python train.py --model="class-conditioned image flow-matching model" --conditioning="class" --objective="flow_matching" --targets=["finding"] --upsampling="nearest_conv" --momentum=0.95 --orthogonalizer="newton_schulz_5" --decay_fraction=0.2
Rows from block 3 of a small class-conditioned image flow-matching model, named by matrix and row number. Rows with one number belong to one channel. Each number is 128 + 24 x the weight over its row's rms, rounded and kept within 0 to 255. All counts start at 0. Numbers have three digits each.
After each channel's rows are labels from the 100 images, of 14848 (inputs lightly noised), where the channel reaches its highest value: "strongest on" is what is common among them; "colour at peak" is the nearest of a few named colours to the mean colour under the peak. Only what is clearly more common there than usual is listed. The data: retinal OCT scans (Kermany 2017). In brackets: how many of the 100, against the usual share in percent.
# convs0: first 3x3 conv (model.enc.1.0.convs.0.weight, 96x96x3x3, each kernel summed), inputs 48-95
# convs1: second 3x3 conv (model.enc.1.0.convs.1.weight, 96x96x3x3, transposed, each kernel summed), outputs 48-95

convs0.60:097125123095106111137108088148124119087110116150157149153090078102118186113114117139124124147112149101078118125167155144137121129136086123149103
convs1.60:141112134162157111113128122137161082096097126078117079077150140157132083138145129123116117117105099154146120138079105090115128076104135113074122
strongest on: finding: drusen (27 vs 7.4)
colour at peak: grey (94 vs 23.3)

convs0.69:107112123109087112140120120120067130159123097131120122114147124118083120139134149137086129157093165110097120112121114146160101137159112093132147
convs1.69:131096115162157112127134147119142136084139171145175114136110108118148102109136166163160144101119119142144152113137156108120127099099138123143097
strongest on: finding: diabetic macular edema (41 vs 11.7)
colour at peak: grey (57 vs 23.3)

convs0.61:129098108167108095136104119156145127117130115148165108120098114109048144117122125115117108124116154130109143141096107091147097124091128110125096
convs1.61:150137158137144125142104149080111104163164115135097147120133134151151083144128149144094120106187110135137094116133125093126105140160140112151115
strongest on: finding: normal (92 vs 51.6)
colour at peak: grey (77 vs 23.3)

convs0.32:107123119111092111120127100147098102137116149137124134109121084118126119135170170164168158152158134148145118130125178133153161118148095187097126
convs1.32:126118137130091104170158111130128154159156119110141124114152106137097150135137161118115131130133144107096119118102106115161127148062129172166125
strongest on: finding: diabetic macular edema (43 vs 11.7)
colour at peak: grey (93 vs 23.3)

convs0.63:133136136115108183194177139120134145150103088112125111173153094121150097130148144172131138131166124133123095139117131133112131128126097105156098
convs1.63:111073148123133114123146117097133131112121114156119101098114166092119100114118189153119124119095140106179131136117173131145116132120135130164164
strongest on: finding: diabetic macular edema (39 vs 11.7)
colour at peak: grey (88 vs 23.3)

convs0.34:148154136124159131116129127151094143148128102116158144145162149122112130105070129120105104141096142071114091117130131142107102115105126118141086
convs1.34:096096108165136111114154103080127104103147131158125133132106099126155122164140157150146117082152128174146104103153132140094148139150130125118163
strongest on: finding: diabetic macular edema (60 vs 11.7)
colour at peak: grey (96 vs 23.3)

convs0.27:124098115139115128139107125083155118167152127155143112130100169075124090105106131128150116075087139117119099140136129124119141117122149124123136
convs1.27:098178159095103122153116123130164135097145100119127104117119093139138136152103129158114121127130093109165128123096136109143120172151081084105125
strongest on: finding: diabetic macular edema (32 vs 11.7)
colour at peak: white (50 vs 2.8); grey (48 vs 23.3)

convs0.1:105096110149117121121117071134086109146135168106143124111147086113144123105135084128104108197120132128145122120115132095107137132109088111095143
convs1.1:137161146115147081137117151132162131084157121126098097110129141114136128157143100120092148113093092154092104125093128097120147084096112113129118
strongest on: finding: normal (95 vs 51.6)
colour at peak: grey (73 vs 23.3)

convs0.35:093164111154135158160159133103123132127201115137111097128104134096094134146123131100141112114111168118141102100130133114171109156108095115107089
convs1.35:164081143124127151107134078125123144127068145104116139115135126168134081084118136124135107100163130084139164149141103134134161118146137137171149
strongest on: finding: diabetic macular edema (30 vs 11.7)
colour at peak: grey (94 vs 23.3)

convs0.45:142124127156101095115112133128117163067111134194114105100125125127124116139148130140172094126108181167136117164148123142154134138086130136119118
convs1.45:115099118118177131109119121110142124149108138105122138102141145125109154101086128130118147121179097099153123090101163078125120158139111089139125
strongest on: finding: normal (90 vs 51.6)
colour at peak: grey (98 vs 23.3)

convs0.46:142151141110152158130175130110112145084083112079119139121126112118068141145103138120158140137110121096128090143159150137082144120137116168161134
convs1.46:143111132121147137161142169149123101095106135124111159092125121124121060091145103053109108117099165095129144122169137166148139127141167118161105
strongest on: finding: diabetic macular edema (29 vs 11.7)
colour at peak: grey (85 vs 23.3)

convs0.16:149100151151091116130115136076126121134145110154111150105101135119127152188144161139112142108138094113148156153135116141160147075174139153115170
convs1.16:098136088105128128108123074153121100126119166102140161122129111150099111069132108120161164156126166146155128113093145116143131176127125106132138
strongest on: finding: choroidal neovascularization (59 vs 29.3)
colour at peak: white (53 vs 2.8)

convs0.87:097134109081123108131125110126094133153151126106161118089100129100059163137162124155182150119120124133143098128093121133093113093128113128110107
convs1.87:184124101155115142113097155118095122159158108108099158129082124156132075099111116144074101142144136129135126137120178101132085118136138161114154
strongest on: finding: choroidal neovascularization (61 vs 29.3); finding: diabetic macular edema (30 vs 11.7)
colour at peak: grey (95 vs 23.3)

convs0.10:137129140122130111099119098139105121117053097114117136111130155141094138111167114135138161172146108106149128123118175109123130136109142130169086
convs1.10:127137131147108116160109150101137124090131181098137116135115112112089118170112087148135088133136160158095152142089109138143162122116133126119110
strongest on: finding: diabetic macular edema (68 vs 11.7)
colour at peak: grey (69 vs 23.3)

convs0.95:167123125156123151105141108126128135113118134126093089140144128092117128144103152096095159113089132160173114108148155116126117158125133122143139
convs1.95:139152136165143116153125163140119142135146104112156185120102094166149108121164116102140128139134138101096130146147125142123136122155105156117138
strongest on: finding: diabetic macular edema (37 vs 11.7)
colour at peak: grey (93 vs 23.3)

convs0.77:139137100105167131140122104123120127099163112106102137126099144151114142143107060131081127101126068085150126138111122114117105109088187099139111
convs1.77:109144143154100117107113160085112126102132136167160140185114104086107104113131123112109108167132110141106140111128088153110100081127101122118135
strongest on: finding: normal (95 vs 51.6)
colour at peak: grey (92 vs 23.3)

convs0.93:146136121087150138114142140104093162060124121080151140117134100141168088127100128129192124144079145127109156153133139138139101075108148126145137
convs1.93:084110125111143164111087120149168116190102099089123112132091148127075137138132136130095116127108128130112143130098136147142099175139105096119104
strongest on: finding: normal (84 vs 51.6)
colour at peak: grey (99 vs 23.3)

convs0.36:125145153151127110133134137136099116129139171139088120147128111081136175142092138123117093112103125124119103152099126074126149148134104155129086
convs1.36:148144161093115147132119134134126136118121117149152165150134127066112157151111108121138090114125136120104125077159130174122190137132130162134128
strongest on: finding: diabetic macular edema (31 vs 11.7)
colour at peak: grey (71 vs 23.3)

convs0.7:156105122139169099117120125094106090114131124068158095105169145089097105120161128117134122118107049143133134131139119184160140107109156146138129
convs1.7:108129154134078133133094133137105180143147136139133169193089097120139145112068163141146107115141153101115086121115109079083129145177094104131152
strongest on: finding: diabetic macular edema (63 vs 11.7)
colour at peak: grey (56 vs 23.3)

convs0.74:118115098099164139135145115121127150122135133131132143166109139107147136146101054106153138145147158074135107165140115100114104177114098135137101
convs1.74:121131131161138159112167143161183120129117111130124131122155132155089162124168112068121183103131118176128156091170161166143154116115165135170120
strongest on: finding: choroidal neovascularization (61 vs 29.3)
colour at peak: grey (86 vs 23.3)

convs0.94:133104112124138115102115123163091083127111114079120119090110219157116141112162132145141123110166144156115131096100172121125151144099124140138110
convs1.94:171140138154113158162145149102192208142127130134134147134134080096137129127126149126112150163105145115113105142149125121121109107121151108158161
strongest on: finding: diabetic macular edema (45 vs 11.7)
colour at peak: grey (74 vs 23.3); white (26 vs 2.8)

convs0.6:133131110098141116111161103133102136173149123142146147110155108114101140108126143139127145070088149080146119123127121122090151102117111170115111
convs1.6:104125145155138110104156099125113107081128109112096108117130105121113130167112132095123077144159099128119149143158152124133094157136143126133159
strongest on: finding: choroidal neovascularization (72 vs 29.3); finding: diabetic macular edema (28 vs 11.7)
colour at peak: grey (91 vs 23.3)

convs0.51:219138118145118135160152128119097112100110146108148113133120112111086155130089126157138155146145151105121095187108159108101098097127124171149114
convs1.51:143117123106092110178133141159114127182173124124115140102118141126127095136143163144113078085133134137095113129140182160141137104137159124120131
strongest on: finding: diabetic macular edema (63 vs 11.7)
colour at peak: grey (91 vs 23.3)

convs0.22:152119166090115151140166113157127083166166130097165100171126082106148129113114166158138126111109127140152111114110117106131098129184071115123109
convs1.22:124168135110162116149099103106119122115111142125114089129090162110131130126138087116117116137143102114111114111173110164167159145114137121154168
strongest on: finding: diabetic macular edema (39 vs 11.7)
colour at peak: grey (52 vs 23.3)

convs0.83:114138129116133124109126121143101156038116112192109152122150122148102112136114097141125116105092185089129145130114110097108122119128134118098120
convs1.83:092141126114145155073121106114132098101083118154134058157119148128121107116113110070120117139150068102088128090124106128156148146152110122093160
strongest on: finding: normal (95 vs 51.6)
colour at peak: grey (60 vs 23.3)

convs0.9:162134104125154133144156150116102091127096119106102174113124158090067096136135113163111163155139129138101107090135132175122097166151162089147130
convs1.9:140098106130112120156098130118170170123123134129132129110158132164133131113114166126169112135125117133151131138154150096122172115119133175168153
strongest on: finding: diabetic macular edema (56 vs 11.7)
colour at peak: grey (67 vs 23.3)

convs0.15:095124124156138067131137099139127157136144164157165157151150106132159109135100109153135133138092133113105112138123132104105127087119126110107087
convs1.15:120163143121102135113108096061050144156162129106128151135145114156117148157087130136145113107155099141132102126128131099113140164137128138139150
strongest on: finding: choroidal neovascularization (68 vs 29.3); finding: diabetic macular edema (28 vs 11.7)
colour at peak: grey (90 vs 23.3)

convs0.70:132159134081092148144133134134095121107148063181117128142130133121147147141158152131121172145140089070111096141145119112128140150126130102131183
convs1.70:178101107140183094155101130157109129139121206086123107102130119074126097158155135137189101108135132167147124127089155136133115094101152156103109
strongest on: finding: diabetic macular edema (29 vs 11.7)
colour at peak: grey (97 vs 23.3)

convs0.42:137136132172118108098121144147129122142144143110131136097129148134119119140121130090148106122119100141115129145132095139153131111127123161124096
convs1.42:127136105081123172149086093101094128114159118139135142134126101119085164155105153162107140131141126128123104133143144109139114129137116107127133
strongest on: finding: diabetic macular edema (45 vs 11.7)
colour at peak: grey (47 vs 23.3)

convs0.89:202137138165131139177143142102067126109150112121124105144138123147109125151127147115169147131132142123111116153114149088140096098099083155121139
convs1.89:147096152137114116150162136148174155116120179132137123099130145128134124138113110158057101133153158131140139144137172163135129163149127154141126
strongest on: finding: diabetic macular edema (38 vs 11.7)
colour at peak: grey (96 vs 23.3)

convs0.39:084121160094102135099159109122099135127099137140153123158181119175167133125166115136162129067131177133127107154127114131185141133074160121131152
convs1.39:116140141129169120121096140118152143123137140115100157084099110128107107146101088132083137151097059139134144118130170100093131152105119131122114
strongest on: finding: diabetic macular edema (40 vs 11.7)
colour at peak: grey (100 vs 23.3)

convs0.58:146122117126110115161141085117108138127086102104117103089130090084113144126161150144094163121141152099131136119127139135123124120088130134143122
convs1.58:114110087144112144140145128173141080103136134123133152109131130143090133142145142144124122133137161161080164145132112103133145113117101091133109
strongest on: finding: diabetic macular edema (41 vs 11.7)
colour at peak: grey (89 vs 23.3)

convs0.29:124121110147125119144098129116057129167133104137148114109124120111095157112107155147114147095127141111135069151147151115127132151122110186116100
convs1.29:121120116105143100125138104113112111101129158119129112120172123095111118111112156141125077099146163147155113108125121150110132166137131120105153
strongest on: finding: diabetic macular edema (70 vs 11.7)
colour at peak: grey (99 vs 23.3)

convs0.24:137107109142154147139135101140130148109147167123135167143103112149159111131072118142108105102119131073144128141129119100099135134075092157104071
convs1.24:133137170136115119140129144133150115132123078142153094167133102116125132160101124089141103111111111131114139118129102158076158137122136125186156
strongest on: finding: normal (99 vs 51.6)
colour at peak: grey (99 vs 23.3)

convs0.14:124123149131063131120192160129107099104084133111151136128118127096049128150141102111159112105128144100116149132144148149119106077159133157147134
convs1.14:128124129095123153134105111126054164092138108131135078157152104119082130087102126119152131140084143124139125124103127111139104138126104083121110
strongest on: finding: normal (87 vs 51.6)
colour at peak: grey (100 vs 23.3)