A small class-conditioned image flow-matching model, trained from scratch.
Model: 3.77M parameters, 48-pixel images, norm groupnorm, activation relu.
Training: normuon at rate 0.0091, 4800 steps.
Data: trained on retinal OCT scans (Kermany 2017), 98430 training examples.
Rows from block 10, named by matrix and row number. Each number is 500 + 50 x the weight over its row's rms, rounded and kept within 0 to 999. All counts start at 0. Numbers have three digits each. After the name is the row's rms in percent of the matrix's.
# convs0: first 3x3 conv (model.decb.0.0.convs.0.weight, 96x192x3x3), inputs 114-119, a 3x3 kernel for each
convs0.0 093:521494462591487520534459444525520539394382376470463549515550538463445510412451483472510457490490436442508505519518475560490476432418462539530498391412374508527532
convs0.1 105:497601541529614470492544489467509509470469507469498487500468434529420524540474575466533535571372511518658533485482499463387468485451457422515486432483533460451469
convs0.2 105:457465463521553590500513494492472509516502621554545578463491485416413393642554506389383531413514514566507495450475475462504475499538506474521479517501559519517579
convs0.3 112:478516518514475483488521567413517547558498517543557523429417621545642469545609476481510637507564463531374468513545540500498471502526508515450412439448418449485435
convs0.4 095:430517473515521501420489496566509516513463572476505552471572466473422445493456553490482404522513461470530470476547518530506517551564534490435546480445461615534538
convs0.5 092:538537543459570560425536508484526558524537535538539570503405595502442461537471443477642615548632339555574425545539470469520505463554515517496483548510529519477487
convs0.6 108:504513485500528439472508472529442536530480365443438457492543522594677432479513484521533522605540509455412447465437459542523560577541548469507491379491558560528471
convs0.7 106:562560550541495433504522585476500510509505525495536506566503413522554544510479494490565515425470554474467491484497531427477500423444479538567483562571532557570512
convs0.8 109:484534469530530628485492410479455497405450508475443434494525441568545478491496463484471455458562442553443493591477474615612497500500553537509516445429506471473433
convs0.9 092:546509441439481553429400428515548514493487470438497544428459524606529490528452505454534417535645574557455548527518510471454443505441427609453488547457479453482530
convs0.10 101:404509472465404459567538601547566485511522478476463494513551570545446516543482507562435497463610548508537508508482481474440491509493502459465482484540485465521516
convs0.11 094:497499442555556471492477498466419492438409496483450518457463501508326379407450549500429431468345334451549508517497520529454457501530481488516522509545517487479476
convs0.12 101:464538598512512549527511462507485506451451453600655594499538561512514429500487465476391495559657473531516517455482522488501520471483526540460420444432429544551464
convs0.13 103:614523495505423456429456476482527512491541587473506512447569467507643494504560470461567515499588575480510479502524510492535492457509507428454474479421481434408362
convs0.14 091:473532512510486542436437531477452484502431452514543593424485468567454405483455523449423509541553480579565431535523509506532451544572527459450451565433452573430517
convs0.15 117:505529554508506538498450524475510550607564528515482483486522514442450550457509535521500451489493455394488409486502515457512558469535551512519531550545494509474534
convs0.16 099:541551476474614551414431457531497485427430361517526478483462455512617508448426517504486481471717520459314456507511493566522441467465505528544504466455441529532550
convs0.17 093:504462377449433439500612577503540569501491409426495594476489552468563464433395511490528622492637612431510589551484501580564503556496546502535486420466372477577576
convs0.18 091:532616474525560558538450521475471521515601557511497452528539460549583543417502530535519378610602622482398538576541565485497510477550478456470438419541629533573501
convs0.19 124:451425497447399599500405554567446488508373483502448516510434412572564537614515507524452493525472484558486413468445452436463463488501486489470438412474477488629499
convs0.20 094:622483527494547540598446478566537494499411484515415533412576435377495449420354372477488403431492575417587602507476500461485484447412486472463407510563516515508457
convs0.21 099:505525623463505534467539494557507482515532568415524479509425409361505398529541530521403409427468529542588563524513506488518498470429459473481459485605499416487467
convs0.22 092:497518466591621610565560486476449459527529390464434455454337441492529598589396438506528525545597471443615487502493439583555620502491492491539388404399443450497496
convs0.23 090:473470472419524502439554519516500454560648555449506431508585537485509517526549527454665657508501525542476526463481505503473492482504518536579486440540563512546509
convs0.24 107:562547459425412504432473527446493538546499440457314384552497462535526520515481486494526549462455554558517442459467490509599619563518442535475532553484516531506435
convs0.25 094:533516539506468505407507423534514569524447462592498396521513530533595422527448477453381430361427460531715606549497572517529518487492443500499465453509581515498385
convs0.26 099:467464518475521483505514492501567497525532480471526417547498435638447479489540542549498463449638515387434448455395433472456434526464457525513439513563554512537450
convs0.27 100:542563451563510574458509545506404461506517608610547450510640547482504525527537593424507436525468537575564369506467485546524530559510474429478550467592513596512506
convs0.28 096:508498520458555518456477501513409401489638686524537485528517502537534506474566537456481569371498408532555423517540548464448507465431488543403509494451593459552648
convs0.29 098:479536444577487525456500533476523587522530451498546502464299362511581426465517640467442373521541580600437482435464422430479497493458436417423455541543457556551480
convs0.30 101:551572529618546611447382417461493407427441464447494567564533534381466436488533501438413474491619482519622488540546507523580534542504524477501506435498453410551518
convs0.31 102:500485499489611575433441488508525476534551491451482557536514478451589421513440445498475483430522535489491601435493596466488467505526588537509425442502473489506529
convs0.32 106:506560547381396514509380458507511468421429544539599550418466522451518519558523560503432482541530557498455539515503497552614506501542488434483422444512531554507490
convs0.33 120:486567526530555533476563492467518510473553562570586509466503422505554542516530520488482448440448522405418468469458463474481470477474494489490447520512528395438498
convs0.34 102:386533474447561465425478490489510497445515436490485531532544511441502429439434477500521531425469538525451555486469518497492549450481443492455459390456620583533482
convs0.35 090:486477508541484420528608514466532652462428509519536438535522539444644554541611567441511469463739616420500500503488498441541491508591585529479495562448514513486511
convs0.36 091:464550532563639523503602525441452510507560554441506442439513474508485541557548525491489568439422516543425556484521441572509491501540452511467400595552541592536546
convs0.37 101:472460496468481473506415478551575483478493584492495476493510479496400495499477461552535458554485422639646569510488542517500487504485488449591492556630556424424485
convs0.38 092:475388513546459479425462457435449472502480554514556496555497479537595536433411479532514440459487472467533349517511467516501473473466425412429484566582629452588601
convs0.39 092:375434435460560559478515514499514428544569423506515507513546546520452471460522525533644599544432526506562418494526529528558563523609526564546523540596571511538494
convs0.40 097:495493526479595542471534529488513528528560559550540576446492503392452515525606493529478473483458523486596487503513528488481442488488433530548599458508530490415468
convs0.41 108:522492454497483477381357397463472465487496507575531506474582505446526454458506487461420537353497696517435576463483522537530477440453491477563471580466465469448433
convs0.42 091:503520472547570565485531478496469480534513563445444500465521495407510480458470460520379499641518449533281433533522503506502489458469464510627541503605521477600507
convs0.43 118:416414578391455486537501534489490484490531476515539498477467459620374587528470438468607508485395502542472523479461471528459489490454489504501548548440387630395496
convs0.44 094:560530494620638550471575514505554607517530549486531454551449530423404474421392484513498547476515547482495507528541484528559532494491472583575477457505504458456482
convs0.45 105:437489515490618481475547535463565449484552613570575468527566516505391539552550490555520430485449523382511510502533512535502446563569511490557397455542543469443522
convs0.46 110:564593580450579485435477444487504510536552505529487506557496550559465540512472531478448438408391357514455316452481468468474470453480466437524504541539488396458480
convs0.47 101:504520527401547535457428415503520508615610516546529511584591552534308436456451442537581513563502459553541576538523484504444484557583514430451462551596375480410410
convs0.48 091:547486515483501548444462439460546509458438459524499451474468436462551585550569557498612467495391414506485603493488537471513527426419526477546499466628569524504452
convs0.49 092:577543485537491433419523465501501537415457460576609543489524527490448493495531524518472618557435388532580528459517537491470433544538448453557475389558489457572430
convs0.50 093:455528514485511479552414474496520481475446466547455462546572499475522554457462335468459564431482446462635467506507509467539557464542555440518512458423440488403445
convs0.51 100:460521512520639567550542553506502537536454470513515540441458513431449429472596506522521426481429373525504462552590560533497513534606569478496485446520544441418499
convs0.52 099:574600588570644654566599568522504472543472458505500467484539491541539546554549507423377582457519424493438504528520516511506536538500516455495565577479493581492520
convs0.53 106:510462449482542473556607505582581504476563495570537463574657592647662589484472381501501508567548462539540485483433492437424456479427486433662538487569509550556490
convs0.54 100:476492489472544663490489503497429443549636571504496430470529500475587552568448425443487535524564551551442469517445486542574526490495526536515526494456482527513464
convs0.55 101:414372387540540492480450444495510471472442510542589593494502471502475536503480532571579544437494506452460440506543495500505454474470503533488492532558555457509573
convs0.56 109:524477494482572503473539464460554546504569464497471424624445520499429570531490497539418478521505559570608510519510580550565529522473487495506425477525412535577507
convs0.57 094:460483557515508610550448547448478427516555557375459541459634490390564475535511483490560482417476474471586649412441500475575535517517528456521542523637602559500579
convs0.58 095:568576540458501500519516484547592488505479456474526490498490488545425537563508516571528444652449499560622416535483472549475509480439483446438512504481507385464590
convs0.59 097:435349460515479534616544484493466438480463539583493437515585474490460462544500512440556469513476509421481520511506473510486560508548541460490477610607451465573469
convs0.60 092:518506567568559461480446479534531496455517523490591476538461512478566569467535529498483531579738495340532537481505499487483506465449506468463486546457466467536581
convs0.61 093:406529515519507489502508490467481482524561486498452503508521430421496459528504445565587516513575566529541461495494475482413501489497533534441454492498495494554508
convs0.62 097:484424396528473553479519534474419516501456455512545454519515515532538491512504430397567514466616407476651433520560521479570544447462478453442563595469503609556571
convs0.63 091:484585559504515545434471433481469480509507512527490468491479513516464455560525503461436594297491681310477516536521460478499514477492496548529531481531352531496364
convs0.64 096:500528507489401479472453472466485592557473549492519545475429493496559426535505556404477471518614386508438483504509493506541487499543499539406443370476746626511464
convs0.65 115:495498480502531531541481474450491470486513495469515541489500541552551605540525490516524475452490551566506512497545502607570569533569580491520460485434391573574594
convs0.66 102:431422432525500519504502546540572538501491491469482481435551502511392478540491479473666554429325318495541479485485472421524558498511482484505433492431455468509516
convs0.67 102:589572605484503500578503534535489498520597548500518438520517438494623519494479507586505418369519521443467519496534538519583562544583593459478391485602510507557522
convs0.68 115:556543442484542567469476433428493537466558478466477477491543492471461458505481508496403594450421458426459564507422560475482518543525539537494518502384410587542570
convs0.69 105:521469515488490476513559536481428480493517566513453490599627544460348515543525611535450500483505452405586469484520545516454450448490480434375445540535557549490547
convs0.70 107:507514531472386475453479574491485501511438442463520568457494486444427454590542402505499454523452490505517509463504490421442483477526552516548483515567490518536519
convs0.71 103:420410483575528525482451533555496524527412493476517524463565478468490495436465519616630514491511457567563516510428514526515497539516454475534585432561481520599532
convs0.72 099:480523520387487526566517457498517471501456560554560520504558568584550628446449431506477544642441428532580565573517519525507539479466399508550524606522512513493515
convs0.73 108:453506472555530498470463504482468454474507405621708679513566567439396354508532481507531500549516446433521515583510501501456535497537532470508488534519528475562457
convs0.74 099:469489562516618517491521398482488476407488445510599499545477432542427444467483502524523521504497505507455440479515504432540483469454460459577522486506526475480462
convs0.75 101:433589498495471553415380404557441414487536577485483540478583566499393546542450464432494581560562480586536590451539507498533518429504482513555521449470477548521565
convs0.76 091:453390441468499534470495504514527559510491444547471484474476397478512467512529591592491436498461512543584576438477518497523523476455498504508501552592512410562533
convs0.77 092:551431512498469542563506527517503451524557538501452417538511486501495542547417503480393512456573575409524541518546548590557527522481500518476493472511530411377449
convs0.78 095:545452468578614531521391441498510471435403418419480542601534478486503518511520571499540522464501475515467462516574503555474479486456531477414425518511520464505463
convs0.79 101:549565471436537453533504534432430482511515511422485565449475547562520446475460471479461441557510372431485564513519517509460473525517455564466474569551520478519572
convs0.80 104:451473512449545484462452444457446409619639700576574561461446459448509439481517509482508511454468483533362498457512499508512574458572620517504455581515509494523509
convs0.81 087:552460475498448591570569588528531504518511474564493461362499546598498425453425437480523373524525525435449471441422464463520461512507523479468550544498490513527478
convs0.82 099:499560532500571559512471520520501514466449433544554487435435457541432541564435493411403505451329446481556446474497499476496525458472459490508494440441497513430507
convs0.83 104:488424458444444404427462479443389407580601454512510593499485464452479469520523503437517503547565461487569560491500489479451471470506511485466469564642501501587539
convs0.84 105:445429447451457490427470487450462529409447528551506481594502626507526527485494429542623496545661459545619507470471487549576551507505527484363509565517535472400491
convs0.85 091:563550512498541514394405482500481478572545540509534545469459452522502466471511504574595419600852567554498480447480477471444445433459470461459494457428642507455605
convs0.86 103:509542490447489496589489472466491508444439497650532403492467439479525478514429407509457418647676452525510536487484524493556517532518421458472556490554462514493407
convs0.87 093:591459456582461477485459555533453465502472476464564526414511484473481459493593508499584444484673446458550501462465469511516427491554530539546580358438540541589580
convs0.88 109:514435566364526501486536525468544430488471406491557443566542429559488439525596521499661517516469593561542501501632474537434484519432548460499533539528465482441450
convs0.89 096:512664505568616570449508517460419482590639637549499476554424421519538351571573463454360529623564448526508574539531501527543497510533462487584516541532519590609526
convs0.90 102:447483556457639554525458411534454508458411495531539588462527540515554565404296557467432473550499508450557531517568569600507551433433429556641543501501566540440459
convs0.91 096:572527548472494516477465508456464443477428426503562544545532515516550514474495475437489515536566582455545426532511524557544561517474482452427512597451488589497538
convs0.92 091:422454501465572508461543496433441442480490468491533504542555531516527573425455532571617528622453475485480501503505517526458438546533513460495512514521436558526495
convs0.93 095:478439499514494467439527509532489420518576501510507477557470610439475381483544485684670438586586573448403439490492496488423464531499548458444403510576568487553522
convs0.94 096:440538486578513496522593604521481523489482503489558465540530478425327389448505471569588519495531498542564589560559477509553467524541498575502492473469533512509517
convs0.95 102:416414471522490495499483519508494531509544555499546542436628616482634549475394574459540488539629519561523473496459445511537511523523519544365495466429584597510549